python train.py --model="image classifier" --image_size=48 --norm="rmsnorm" --hidden_act="quick_gelu" --mlp_ratio=4 --depths=[2, 2, 4, 2] --residual_init="none" --adamw_lr_other_params=0.00089 --max_grad_norm=1.0 --sam_rho=0.1 --epochs=6.7 --weight_decay=0.4
Rows from block 2, named by matrix and row number. Rows with one number belong to one neuron. Each number is 128 + 24 x the weight over its row's rms, rounded and kept within 0 to 255. All counts start at 0. Numbers have three digits each.
# fc1: MLP up (model.blocks.2.mlp.fc1.weight, 512x128), inputs 0-127
# fc2: MLP down (model.blocks.2.mlp.fc2.weight, 128x512, transposed), outputs 0-127
fc1.269:182109137106103102121145088128123088105126152149157097140121166136149192096136128100134114127109133119109159156117096156142153114164107140138144155106085148194113138119114141118108131135131088128111113169131108141105131150146145141117147124139088100113081126141111143134103133137166156123125149136112115141156138153117152141115172128119095106160138168137078106058139138158106124165115
fc2.269:095125110134129151131125155140108122140090161102108120147134140151125091115131143133145115137107115107126112102098140097081122076092124101120131115156164110104126120104143124106140116113132140158125094105116124129119121120135111097167073158152162137182129150135139140119135150122142061111123153104124132143136121134110065127126146150140161208104161062111138154164116130109116170103116
fc1.270:088122124131122128201156126112163142118136112114141144124143117137120136076105102115128164138115115112090121110141106145084147117110114125124109151090135123143138098120114167160145174138119164085125143104161135148168111135099153126140144122133084184197094131131137126130129095145129105153128093131125095134143144123165105122181157127149126142125156133117121191140162119147111172144147
fc2.270:137139144149134113122161111167110119135154165129112138147122127115154118158125137167138134105152141083150111134119120115129128138150124148132170132109094158115111143160108085122075099123128129185122162141073144127065132123140083131121142106113137091163108159121125155138106127095157166093131173086139159159094110144134117176152117135099078135136072141162127097140123130136125113115114
fc1.271:163128123105135122117126170149100121175102150092132119113110113093094123106145125111131142132085122137150096102112088088110134100187127100110093143151151146127131144113148114137105143101174111152160116141139101073115145112093130085099153122121161108105157134133168115104126143102175164058114156116189144138157165151148113159131116118138118133141129126141110125125115146133134120101143
fc2.271:094115155110128164093129085133103112111151123088160075098137150139157133153130170139146143097088127124122153117127106143137108126096132143146124133134142161088110093128088145131127125177131101139115091109133169165117134159130120122116107140096141135157110129108135163136144128114092113125114103135119107148118104073184147094099144150122173069158126109154129087131127124081133100109159
fc1.272:115092144162137113139174115135149106107090138154137107160147143156107158149105107131146114142089114116086102119112131150091147121126151116122120078124144119165154153137150145137124063112109160133146153129146119119169112159114112187169135118149123122133070124072148171127092113142149121099130110163119100132126143077099106147102130130137150136130103142134132107112151116125155154122190
fc2.272:128147103073139118123112147125077146146131101147115138100095088111138106083109115144137159079142113164169142170156113127175089136134093102152113165137133162104078126120153136133120148112147122123125112143093107172114132078185107110098121142132113159139167112161102119119153124110106124151148111119132102121122121162108175138149152153138117103109132103179112129149148127136117146107102
fc1.273:116137087137117120092087135141130165132126064158109106152139128109083147090139106102132157109078124125141118172137086144089126101138141054112139115131098114156132148115129116135143133138172176154096088153141148136162146124144138138125176162095124131155149184090135173111150150150115115111154139125121128111133142132125152129130105102120111135120116110121131143113090151142134112178138
fc2.273:141120158132131139166153175122090149118114119104121112073143120125165165112120123113119120088105112134172154165130174132172106121143097150142133101104150162130107088140154177112111128142103069059149110150100119118096115091121124108113132117139127136143110089102095116139115111102141117145142094156132120135111102148151124127147121141178140142154154133145117108079126132104129179107132
fc1.274:126120129106116097137165136093125130132078186084099099098145099179123149151093151148117119125143130172095133126119118141109132127104129131123095124174146102148149151109155101066096074133185162119108125130126106142159139127137141093114137106139122129135120087171126105088131102169152142146067136111109115109099107157122130147152127107168122150128135119134124119128150151142153127119103
fc2.274:154121125135145169103131123123151116142159121194134121110122147116090118129178113120175131108156146128178135135128131149156137134167111143149127115105161135130144074143115151172142123089105079157117136124141159126139116132114121131120101106143122150096152147046138126164135129114115123118124085147133153146127080132170158089086129172113137095094131107156106150123108118133086116133139
fc1.275:160174110122150126131091123168157164136124084119150150129180117121150094172127165151145097106143146106131144110119147184146172105165113142111137131094136067153112107127129110142168118147094141115133133119146120129145125130150101133133136117162169152116092142105137121143138122193128137094078113128111133113088105126087105087143154116133159122173122111124090137109126090125124112124124
fc2.275:119098124103127141109116125152061112138127142125160090092087104138130139084143115158149147126141117139138127120170156071124099124068132117116082132156120164112125160130141123127102109092194104125131162159147099117132170093127116110114139116136102132132161145134098131128151132109143086145144128127148120099150112130116137107126123150182137125129138168168072181126124135118123098105107
fc1.276:133132086133162187173145118180152116162160140128152143146107124114107098133142169154115146157103135099143172141123139141104136129096108159150090124162087106165151151131138115123108161102135157108116134090129091119100101156107118098140115139140131087127122145126120159098153130137124178131145125136103116105086154120125169143120148120139139128081147104135093106088068119157141106107130
fc2.276:121098130158099110112100116134141119104099100124092140097144133129152115104119123131159111110123124131147149084120115111140129139173125108077099101117136121084124099118121148143142155139145114158153157142113146138133184085112167131112120112128151149140104125100173138156082136163089136128105111143105101141166147165109092091185132139154137181120107170116170131177122136142121140174112
fc1.277:116152102154120135124139138147103160141140154104121129102117144128133118145121107108114073147106145121115180140118119134181148150094139073099154144157125106109130170101152179119117107115138126163093195142155129141119151183116108185081108105127140125099157125149156117141104137109144165169098141107118164140164107140142143137101146121132106165116124111131140126137086154122116166114145
fc2.277:163108137136084125118149132096097122114113098115127135142117094123114187082166106186123144137106142117152118108122095063118084178106126169159128113147125108173118112123130108135140109116126151104134085141101104152117157154161113129142140130128128148108076100120117088139140109136126147102119162121126101099172154130109157119168142140118139118153101134158151098119141111108156125124074
fc1.278:148095114143132199145196159127073104126103154137119140150097162094134155140096120091118105164128142098134122149143150115151157108092128131107169126155175110149092140142120096142127122124157127147099131127126125097138136134159096114126120144125134113106079127113140145109155145098158124113101111115150102166082137092127101166163167121111140133150123154129080111105153152098139139128131
fc2.278:107129136112137068125102122121145130076132099113155134143161136120117142106186114132130170123136167153106151129144125096081125106122136137160110120112135154107153214092108134121107125140092084100161153125130148176143148098121137096146117100150127133083142137125147134123097144165153134139121139142154151118149094112149140155071155125107090123124138095129123133152131129119092090107103
fc1.280:084137132106101088132151075179128139142132120129112151138104125141124116123133122107129145096091176123156119114115130143159125114145119121143064112114131107151091099140095093117132097146134106131116115161169119117119108125125100167106144143107147109176163135087161178111101130093162109137143174118180146098144140136153121124113101135146104135109151170077122129117103171147151142139147
fc2.280:123125116133158146093122123116080190152104146128140121128095115129100130120127099154124134149144118168112134115180169128110119129126118113141134118125139165137140151114139138143075160136126121084113116093115122152154110096089120119128118108114090162181111126148124129189154101137092144140132140108058110113128137162102179148168118129134131123128147089144170152147137084149097133123168
fc1.281:122125107121108138145117126124131094147103142095167129121124125142146122153105177156136152150114167116135170150139139100085131141141178136156116136070117153145162139161104082131135128145162127127172134105164115130129123139120119105090129125169158116061088137115151090130140146165104155084134135149157117175137123105144156142124137108175151089169106116136143099152116138119140088114145
fc2.281:124111165136145118106106124128148130084145126166102160142126144141128107130152142106118159091098135165110141067082106120138135166087100077099131114114151097159103146113129169143128143097145136151107162081134174132140124145135178149137104129131125150128135162088151146154122131122165174108102147134087088108114144138151103173122117141135125137153121102105129139094138107153094162115159
fc1.282:115129092153114129123168113142134087135132116147096120122168103119095164099137121174131164159132126149096108129139129100124139152160131110100137100116121161150118122130114130171120127165126131123116152102146128110074153065136103162125146167183140142141147133082097093131134120123139106144077117150175140171107116158110094155145122120135135098105136129153147118079142109088181125135134
fc2.282:166129151142149140107095156099131164132166142121149135109085146173120094156100125119087121135151140133165117177123113126201146170117107147126172124166143136079128133066149114165116145143099158165143105135164146148152145115166132090150145103095140118092140128116134125126147135141114148168126124130110119137094140125153112117158122106121129134133167121113172104132121143113080124116154
fc1.283:120138085133101168094127111126111122101091128121144144135169103114105109133142167142128092130149114100127195095134109160109123141119123166123105133129126078127087137119138112103147108124141174140111141101179115132148091141110103155105114098128134115129090169130108143147096127141118071141099145140131118093127081109154141104115101149134158171099119126145129147101127170136147175155177
fc2.283:123159156138115146108144141171111144169119101161148149109130125102159138109112095108142107091103135161091098176086134103124136132132142110149134171129090159144123119076117168100131149161114115112147127133121109138144143101133120135073118117147092121111149125129113114145138123137096179096135106130131106143112108163108144203129120116151112087081102094139150135114145108161138091088121
fc1.284:106126123149096160112109132152066158151118106124171155163146116129140095119165130101123103114134171103104110116120154155133117129113157140152140128087159130117215116097154133131130150133115126135118138110128108146115136118116131173141145089131117106092163146134101133121140105133105154141130137140118068145161123183154108151116157136155152081096131139138110140091131092152112123112181
fc2.284:137141139075129145170149151077173157139108135153131095121123080135147100142137142161094077107115116107115147110126095144149118141136134114074104145156087132105110117127128155078121112139108129141163140126161135125077130142114124091104142100108097148133120124103161111098149136110102140113171168096159160135099118076114147139121151140128134121136110115093167110153102154111168102129116
fc1.286:133144129120111112153141118155105151142124080157125085115130135157155124145111111095103152098127093135094149120123130146108077147100144096139149122131117109139132168133133173107115092155162100100126108140151159146145133159168164177144158170143109100112121143134120168125121156101118095130152158126162157097161137082158117101131173091178111154134094115163145124129154133154132151124152
fc2.286:135105102102140127108125157132130133106110114101101149135096159131108124163188135133129121135133144114146140143118110106128162129168105145145169150118155154151162103095149119141121153175096158095125075154107124112022131123092113107144118099108139097169133143143144074133089106138126078116118155112120102085130126139140159132109138122132134147119167120125108133116119145121138122114094
fc1.287:118123135173129149088074122145122090114112160144146159135099135114178136133144088131180174146169133134117136106121123145116089119151143117152146117120126134137122135129094112098131153122146076095122111109143128117106162125093109117130147134143113176094075137109135111077168175165120152142122147176166165128139101136135159122129144110142102092120146130141140146093177114132138131160121
fc2.287:148130093135106111135146163130151120158151079155089124139147113125109111145106096120108109122111119146127107152113136138118192142106125152143139128114164110107128130094098183150125133120121110094142146136120125163157094136219148133133144107129108085163130110201117161157120097102162127112157156139084148172112137129139121127129090148113156163148139127103117133148113154126135103118119
fc1.288:169138139163128122172123135154088154103150147122099122180094164149136130160151114144134139123165122179152117111159111131137161126141114156122165101163122149143090144109088092135111118129121128094171116134141112120110183139094105125089101104159130093134163116141126126143105143150116127088137140113135108135150118171151139133197120133137109136114067085108095133116106118117098135111117
fc2.288:143108165102130118120185107108141143146139098062145104121195095133120152099118087108085132140114157132108102097145144122126108172098119094118109148108141108084156128119120166139137118145160137132122101144159123109115094169129156131137088103110106146126086142123131126110112118111116105176100142103159144094131141133093178098125145126106128113124116155119136179116099125129139114134174
fc1.290:146118126107169123165124163155169091133123118145159136126124128156168139131112150140179114154176113108151118160099111127113114103079128166159122133144173120124099136116160106148150137059125100102089135083135078134133152111151183123147114145087120163102131107112138143131136138117138136124114161161139133116098139130161136110165143082122110114130143094137122132134174101100129102120153
fc2.290:127160093146081090146132121151142163117098143147111113098113128112107127102137138128109089137127133122138109119110104133144135163142129142124129117122116130116111103130114136056115074142100111137141116163114153110052113144106141096095150130131122142167149120127094106134198115144115089121124124126122134110157159109068146138143121193094140123145142167101130117143162126094112156095113
fc1.291:125111150143124111175110175119135108146112138118100150133150136164136098152140146109169125131126092112160163095121120162120133108111143123108150133102150130131152123145108071135130115114195128117090093147110116076096072136117121136097117131115076135144134109115145125109084136092132130139141128079130075149107115129112145164120136148112160119113097103182121094113101169160103147123127
fc2.291:125121179155142129085148078111103068104154099129154143161099149137174125112114139114112104152172133144101160122112143106140133086143114171133100140132096095119145111145142169150139168117150116156131133109124127154129139110130161146136123123136163119142135155165119133108125074124106106092131143162092145149104151100164120096103134087179140136151138128109140129134192119129125102116158
fc1.292:134134157113137107087133144120135153103140149097123142156129121132128125095090129162144138114096140154117144103138142133161123112094103158141140144105114091146152122134090159092067139130125094156110138140165127151143140123141106112133107111119136170138172091135104128125133098114148142113092110117125145181151082082097144132121123117111125129117123050207129116160140118110085123156103
fc2.292:146151132138107141104127129105164134134142129125115138074134120115110179141135125147132120149155150085112147138126126093128128099178153079169147117126112163107153104105119088148187083108159185146129162111087160136136131129126112122095096140155101128131139155156118112157104128093139117132115144180123122102088114139146122169142132153130141186136130139116135124082096109092151112155114
fc1.293:111150121150120123165145097121129145144163156172092121121115103167134145124104156138120162106131145135114124153145114107095129091154081090128118071133129146135115147149105119148108182136134119176144129149142138134120116096154065142127120136161151121130139140157146130118111113126158131081098133193111091061086137103120135134102175130159141108149137145112092094109149137112133128114116
fc2.293:121118179076150156135133165122097102113125103109113141130136145121163126128137085129097119126162091149156152102162131137118115144127142150134190145180171150099111142107164128137142093143111156106107091141112103137111141125103113103142162091140112119108125122105171136132105137121101138167088135105136105148145084140113124086122151083126130151106152114116148158135055116156101119139134
fc1.294:132106083135138130120134120134158131135143119104155124136161073111125123126141117138115168107136102172117153137138140114157155115122147118112147086117130103123117137195182107117112082129143139139133128183147153113135135131136150136127106109117117138172175072131161092103106126169163161085108122138113126144129106145100151149141104069109122135160158108106136147129138066088103131107136
fc2.294:142138138154137087147136107136107124107105136119071125096115147121145107149122165152124152172149149092141100130099144113156106113115149141171147153143127102146111164107115104145162175113128107134165122100139139130115127124126143108179123121133147093155177173138152117158161154183144138115119059139119161116127088120151081117071165144125140143117131145129125104124145160165125140119118
fc1.295:122101136167135129131109107135117126120146098140127154085108127100132149122090145124139110158136178097123157128130130096134124120145161124123105123134136052128161123108137130175112114108106097168140083184089119164150121109098149135180109150158132146070131103140154115150115104156141097096117127179120104117128154126141159104128141119163109124154107117141151077154144110147106153116100
fc2.295:118156130119130073142146070128146114133101114096121120111156129092114113135120130128183120120099097116116150096120153157121082110132122093154159129102098171102112116158112153106195114123132145133071135099147099112115134151141128140128119110086123159138170113109141173119104126112132111165125141095121133125144096123101140157129125162123105163107119139143108161161085182104132146111163
fc1.296:129105096173167137114100106157146160123111130114106128071108131100132165121122098151152135129148101135149163162104121150116131135106148134116174102097104108132150157146144144132162123120153130187141166157078119117136126083106089138138128141143149175071162115163147132087142130151124100130128102149141106124053170117127129145143108140128115113091150140135136122157131137132098136107111
fc2.296:137165093089127131173136153150126111154110132106178126162133107141124126137098142101091103087103120111129127128171120095185128098112100119153129134148140170137121137136132117111126133106120124071089090114137078108153148170121154131114159162085116097196095121132118164133145098161156107119108148132120139112146092139139108137102149159097130122161119135130127114098095127108154111133104