config = dict(
    dataset='capsule endoscopy frames (Kvasir-Capsule)',
    norm='rmsnorm',
    optimizer='soap',
    beta2=0.95,
    precondition_frequency=25,
    one_sided=False,
    sam_rho=0.1,
    final_lr_fraction=0.1,
)
Rows from block 2 of a small image classifier, named by matrix and row number. Rows with one number belong to one neuron. Each number is 128 + 24 x the weight over its row's rms, rounded and kept within 0 to 255. All counts start at 0.
After each neuron's rows are labels from the 100 images, of 14976, where the neuron reaches its highest value: "top examples" is what is common among them. Only what is clearly more common there than usual is listed. The data: capsule endoscopy frames (Kvasir-Capsule). In brackets: how many of the 100.
# fc1: MLP up (model.blocks.2.mlp.fc1.weight, 512x128), inputs 0-127
# fc2: MLP down (model.blocks.2.mlp.fc2.weight, 128x512, transposed), outputs 0-127

fc1.289 [118 122 152 123 156 124 135 184 131 114  97 107 169 109 155 118 125 130 143  93 153  86 101 158 151  98 112 120 150 133 148 162 132  95 106 124 108  89 120 118  99 136 113 145 130 136 188 132 162 156 175  63 132 128 101 121 120 138 112 131 123 114 163 157 135 137 128 151 162 155 151 118 130 110 105 155 144 136 167 116 170 143 102  84  97  95 165 131 119 113 132 130 113 130 111  86 138  95 125 128 101 147 157 156 122 115 117  83 155 142 150 138 119 119 124 125 132 127  91 153  73 158 115  99 110 119 166 125]
fc2.289 [185 128 160  91  93 130 141 151 103 157 120 153 124 167 112 139 125 143  91 161  85 135 138 100 118 172 153 147 156 117 116  99 136 117 175 186 176 115 151 104 144 127 145 131  79 147 141 129 126  60 111 147 136 114 156 110 112 141 122 101 133 137  94 119 143  97 138 142 116 133 120 148 139 129 142  99 116 129 100  97  97 108 146 166 143 161 114 100 141 110 151 125 118  89 124 149 104 173 162 130 156 103 141  90 113  97 137 153 109 131 143  95 153 164 144 126 147 136 152 102 159 133 135 148 119 123 114 129]
top examples: finding: ileocecal valve (29)

fc1.471 [120 117 129 101 130 109 130  84 136 109  93 134 151 118 113 133 134 121 151 149 156 166 122 140 157 140 109  93 169 137 148 154 144  95 112 114 119 165 147 125 134 126 151 131 106 108 103 142 109 148 130 132 148 126 169 158 108 126 148 101 111 125  85 164  91 129 160 120 151 122 144 114 162 128  71 141 119 111 142 160  99 147 134 110 118 127 137 129 115  61 124 169 125 150 118 141 107 150 141  92  94 171 102 193 150 136  92  94 101 140 156 142 139  90 122 139  92 117 143 107 134 159 133 154  97  69 125 157]
fc2.471 [151 113 115 117 114  97 157 144 130  91 137  70  98 163 166 134 112 144 142 115 121 158 135  95 113 135 147 124  88 117 134 136 138 120 160 148 128 131 117 112 101 122 110 117 146 146 121 128 177 148 128 123 145 142 124 151 147 116 125 116 143 152 157  70 184 133 121 122 110 125 116 152  37 126 136 130 147 161  80 138 142 121  91 159 133 129 161 140 180 151 156 138 153 103 155 128 179 118 143 152 138 112 146 112 157 110 132 108 113 158  90 105 149 170 154 169 133 146 145 143  98 111 144 127 129 143 124 113]
top examples: finding: pylorus (64)

fc1.495 [142 154 127  97 147 146 204 150  99 119 162 125 129 145 150 107 118 116 102 123 156  98 123 129 163  82 144 125 148 177 120 142 130 107 109 136 163 164 131  98 136 131 151  96 123 138 104 114 105 118  99 103 145 131 107 108 167 113 126 182 143 127 149 123 134 162  92 152 139 123 111 118 142 147 104 129 128 143 146 114 174 154 133 139 114 128 174  91 102 124 125 104  92  87 154 113 134 133 145 107 157 141 120 142 154 131 127 114 178 177 123 139 166 107 136 112 167 173 141  83 102 161 129  99 159 117 125 137]
fc2.495 [ 85 117 114  97 142 135 104 170 127 143  77 100 122 125 143 106 127 147 100 111 123 125 130 136 129 157 132 106 165 147 111  89 116 127 157 161 121 113 121 121 128 125 101 166 131  99 120 115 168 157 178 116  97 122 110 146  88 134 163  95 137 142 106 165  85  92 166 127 119 126 127 161 109 112 141 113  89 153 139 105 113 115  96 173 103 121 108 161 145 127 127 120 130 115 124 139 115 157 112 130 136 111  76 165 150  97 125 116 165 156 142 100  72 137  93 137 148 102 122 155 137 106 146 184  98 104 137 117]
top examples: finding: foreign body (44)

fc1.80 [125  89 124  92 119 158 160 122  99 166 167 166 141 150  69 102 145 149 108 105 142 147 134 150 137 119 136 163 122 145 150 155 112 107 132 129 162 135 170 106 141 150 136 184 119  97 136 131 109 115 110 106 146 123 131 169 127 100  80 114 114 130 122  73 123 149 124 135 135 159 164 132  93 110 144 139 129 153 126 112  98 122 170 136 161 125 137 129 127 104 125  85 116  78 175  91 134 142 117 120 160 142 132 155 155 146 133 127 148 144  83  90 156 150 124 134 150 117  94 105 125 105 106 156 152 116 128  85]
fc2.80 [139 149 108 123 106 124 120 126 130 111  86 101  94 131 172 148 130 113 151 186 152 104 126 107 145 155 133 119 133 136 115  99  95 125 108 107  79 148 104 137 117 122 112 139 112 134  93  95 154  89 124  95 104 138 132 137 142 139 129 178 145  95 138 128 126 147 133 173 163  96 109 141 173 111 128 160  95 110 115 117  94 134  91 134  86 132  92  83 122 145 109 129 160 117 156 134 102 108 143 141 109  98  88 141 150 124 184 164 164 177 168 128 113 106 109 103  96 126 125 161 132 106 112 108 130 143 143 140]
top examples: finding: foreign body (44)

fc1.195 [131 139 122 140  82 122 145 111 159 129 101 140 127 118  91 131 158 191 125 133 142 178 188 125 140 154 150 128  97 122 169 142 112 149 134 145 109 167 146 142 160 179 132 135 115 123 127 136 128  73 135 116 127  98 186 123 147 120 134 124 141 145  86 165  94 134 150 133 145 101 126 121 118 129 105 111 158 132 115 113 121 162 158 146 107 136 131 126 129  72 106 105 137 109 140 127 111 165 100  72 106 138 111 156 122 151 148 138 158 102 124 135 135 152  79  97 141 103 150 147 101 159 136 101 174 127 137 133]
fc2.195 [ 94 129 127 114 127 126 156 121 139 139 112 138 141 118 143 117 150  99 148 161  62  88  75 104 111 118 137 152 123 113 109 131 107 111 115 128 135  74  94 128 144 142 100 148  91 111 103 127 115 146  89 141 129 159 124 150 129 126  91 157 157  97 121  83 113 120 129 153 172 119 142 144 160 151 142 178 152 125 115 130 129  98  71 127 134  97 136 100 177 129 115 113 143 134 126 108 135  75 103 127 118 112 122 126  76 105 112 131 130 135 141 116 132 136 171 140 154 171 155 132 140 127  95 151  98 117  69  98]
top examples: finding: pylorus (35)

fc1.124 [170 150 151 129  74 108 134  88 100 128 135 135 151 143 115 108  92 134 103 165 140 143 103 124 116 120 143 126 138 131 125 148 166 140 123 110 129 132 150  92 120 145  73 130 167 142 135 146 142 107 142 108 102  97 180 132 138  97 163 132  72 126 122 136 129 113 110 159 160 119 149 111  87 125 151 113 133 105 125  89 121 134 115 183 130 108 168 118 120 104 112 157 149  94 118 143 112 128 163 134 124 118 137  73 149 156 135 111 124 112 128 139 152 152 169  85 124 176 153  87 109 109  92 121  90 149 164 116]
fc2.124 [145  64 119 129 153 156 128 193 175 145 118 130 140 125  79 149 117 124 112 138 141 146 111 138 124 110  82 121 157 129 105 123 104  88 148 157 148 134 110 110 171 125 116 118  65 110 138 122 115 131 148 123 128 149 167 103 101 166  85 161 122 125  77 117 150 114 155 118 133 120 163 121 141 104 112 133 133 102 126 118 148  87 128 146 131 158 114 144 110 112 164 144  98 132 139 117 112 100 136 146 137 117 131 142 100 174 139 144 125 120  58 142 160 125 101 131 129  83 146 152 106 123 163  88 146 139 128 116]
top examples: finding: ileocecal valve (46)

fc1.316 [151 139 148 110 109 143 112 112 139 142  98 150 121 124 143 171 160 118 109 113 162 131  63 144 115 155 118 113 146  85 141 175 118 142 122 135 164 158 106 138 157 172 151  67 123 137 153 109 139 130 189 126 134  90 124 117 119 150 142 185 143  85 107 105 110 117 157 141 118 125 131 127 134 128 143 156 128 124 126 165 114 159 127 136 103 104 137 128 113  90 128 127 167 161 131 122 139 138 101  98  90 140 104 135 130 129  91  89 106 121 125 133  93 107 120 111 161  88 141  93 133 129 132 133 130  57  95 137]
fc2.316 [173 160 140 144 155 126 102 124 103 125 112  81 115 162 128 146  92 144 136 182  94  99 164 103 147 126 128 128 154 130 140 137 154 131 122 104 115 111 118 151  92 100 125 150 149 163 110 130  99 180 117  92 146 162 174 127 117 160 121 105 111 142 120 152 151 123 105 124 120 121 127 135  97 143 137 171 102 169  94 135 162 170 131 123 147 133 151 145 156 130 143 107 150  89 147 102 154 102 106  69 157 107 173 105 104 114 132 121 131 135 126 128 106 171 154 113 104 128 125 129 112 131 120 151 138 168 177 149]
top examples: finding: pylorus (30)

fc1.180 [ 78 139 118  77 150 136 133 120 124 151 107 136 130 122 101 164 146 155 136 159 177 106  90 151  96 145  88 130 127 102 126 113 124 114 155 132  99 117 148 127 112 127  96 107 137 112 115 121  89 132  83 130 143 141 158 116 125 128 134 132 133 100 112 105 129 106 123 157 126 138 137 126 116 148 122 109 118 139  91 143 190 112 151 188  93 123 135 107 137 158 129 110 182 124  88 124 102  98 110 145 181 117  89 125 136 117 108 118 146 124 110 138 118 141 151 162 188 161  91 107  76 119 121 172 101 106 135 125]
fc2.180 [143 118 126 167 137 160 147 155 122 166  63 136 114 121 111  85  97 159 125  81  91 105 136 138  98 131 110 146 144 133 122 136  88 132 144 150 122 125 100 114 127 162 120 120 130 164 122 136 129 130 111 184 152 130 128 130 132  95 155 139 115 116 137 145 175 126 126  98 116  68 159 162  99  63 100 108 131 131 146 155 120 105 133 121 116 129 100 164 122  94 152 107 130 143 114  88 119 140 172 143 128 119  95 119 123 187 128 146 131 129 137 110 153 138 145  76 134 125 120 140 178 137 177 112 112 130 123 117]
top examples: finding: pylorus (48); finding: ileocecal valve (26)

fc1.79 [116 122 177  84 126 114 158 120 113 129 101 133  96 116 116 112 121 142  91 127 131 127 136 109 170  81 150 122  66 146 141 127 107 116 130 111 105 157 125 136 132 151 220 126 165 115 103 143 109 139  82  95 128 100 119 104 115 106 180 147 128 125 129 129 152 110 120 146 136  98 150 111  82 116 128 127 133 147 141 129 121 117 102 129 138 136 102 143 136 127 115 105  99 104 139 128 123 106  96 143 138 144  84 164 143 156 150 131 106 160 127 144  98 101 171  85 170 134 119 148 112 100 105 160 170 150  96 140]
fc2.79 [ 88 121 128 136 151 120 108 110 164 135 137 120 163 153 111 112 104 106 132 111 106 120 116 131 191 167 141 126 117 161  79 135  74 126  63  95  97 113 107 138 126 155  77 145 121 114 152  99 108 125 107  74 113 145 127 145 141 132 153 124 111 101 170 102 123 128 162 127 114 173 127 127 148 146 148 128 120  98 159 115 161 126 138 141  94 149 144 118 119 173 128  89 147 107 179 117  96 139 125 116 111 146 146 126 132 130 110 147 106 147 142 133 135 185 165  94 143  82 123 157 124 121 129 130 133 113 118 157]
top examples: finding: pylorus (31)

fc1.30 [111 128 113 128 113 145 163 152  78 137 127 127  60 137 159 158 133 167 131 109 139 170 135 146 136 134 142 182 161 116 117 127 130 114  85 106 122 115 173  99 116 116 117 116 139 119 157 145  68 110 134 135 172 121 104  70 107 111 155 114 146  91 121  88 161 135 154 161 109 141 114 115  83 107 130 115 142 114 123 127 180 121 135 114 157 145 124 100 113 102 123 102 127 119 132 107 140 119 188 122 112 149  97 162 105 129 113 121 147 139 101  99  95 154 102 157 123 153  92 144 107 113 116 122 120 105 115 139]
fc2.30 [149 123 150 102 119 154  92 114 130 124 111 128 162 149  79 110 119 113 140 141 117 110  92 138 160 109 108 107 145 147 102 129 136 131 151 165 127 170 113 139 130 103 118 149  98 158 115 146 150 106 150 165 142 150 158 158 148  99 137 148  79 131 128 149  79 134 117 143 169 125 134 136 138  98 129 155 105 155  91  91  97 134 120 118 132  91 145 113  94 144 124 163  99 107 164 116 107 141 105 137 166  93 103 114 136 151 104 151 137 141 101 128 131  86 112  95 193 104 129 156 135 105 126 173 108 169  84 104]
top examples: finding: pylorus (29)

fc1.408 [128 124 121 107 165 130 109 118 133 134 118 105 126 164 139 125 128 122 142 159 163 151  77 130  86 131 127 104 140 120 128 130 121 133 167 149 146 181 140 132 123 162 118  97 123 123 133 181 116 173 154 151 158 111 106 142 112 148 116 143 139 120 118 122 101 136 136 169  90  77 140 148 154 177 101 170 129 152 118 184 136 124  87 186 120 103 122 118 136 126 135 146 104 114 119 110 104 135 128 115 142 104  86 155 167  94 102  72  84 146 127 136 110 130 123 169 143 146 169 115 115 174 113 143 120 125 122 126]
fc2.408 [138  95 128 131  94 161 171 116 124 100 118 162 106 140 122 118 111 143  97  92 117 137 141 148 148 135 130 125 119 110  78 144 128 127 118  83 119  98 141 159 152  94 136 127 121 153  90  95 122 135 146 117 163 131 156 109  96 123 118 124 152 111 140 136 126  91 152 131 132 145 130 149  89  83 137 155 101 143 100 111 165 167 104 126 117 137 181 137 176 113 129 155 137 119 161 109 181 141 111 132 141 110  98 118 169 154 131 139 112 149  98 104 154 153 145 120 145  96 151  95 137 128 195 121  80 108  94 160]
top examples: finding: pylorus (44); finding: blood fresh (26)

fc1.279 [106 117 144 139 158  94 167 130 107 169 112 109 125 104  98 112 147 152 141  98 132 105  95 137 101 116 152 125 108 185 112 145 109 155 160 154 116 102 127 101 102 123 125 114 119 125  88 119  90  91 134 138 142 154 158 107 129  95 117 135 151 124 144 108 120 158 128 133 162  92  99 148 142 129 138  92 113 173 116  98 132 163 122 161 100 121 190  90 104 119 163 166 122 117 157  78 155 123 132 135 124 146 150 169 179 162 101 117 146 143 117 120 149 151 129 128 141 152 120 105 113 114 118 128  93 143 123 181]
fc2.279 [138 156  95 130 135 169  88  95 150 121 112 151 108 122 170 103 147 116 128  99 121 170 104 108 135 134 126 133 151 119 112 153 119  86 133 112 113 159 142 112 122 135 168 138 134 104 121 115 147 169 186 111 107 108 144 161 126 133 140 134 137 112 138 181  80 113 104 109 114 156 158 142 156 134  95 142 143 131 133 129 125  82 107 173 132 127  97 138 163  82 120  99 125 113 141 122  85 145 117 111 122 143 109 123  98 132 165 124 100 134 188 119 127  97 110 136 139 111 148  86 148  96 121  97 171 148 179 114]
top examples: finding: foreign body (25)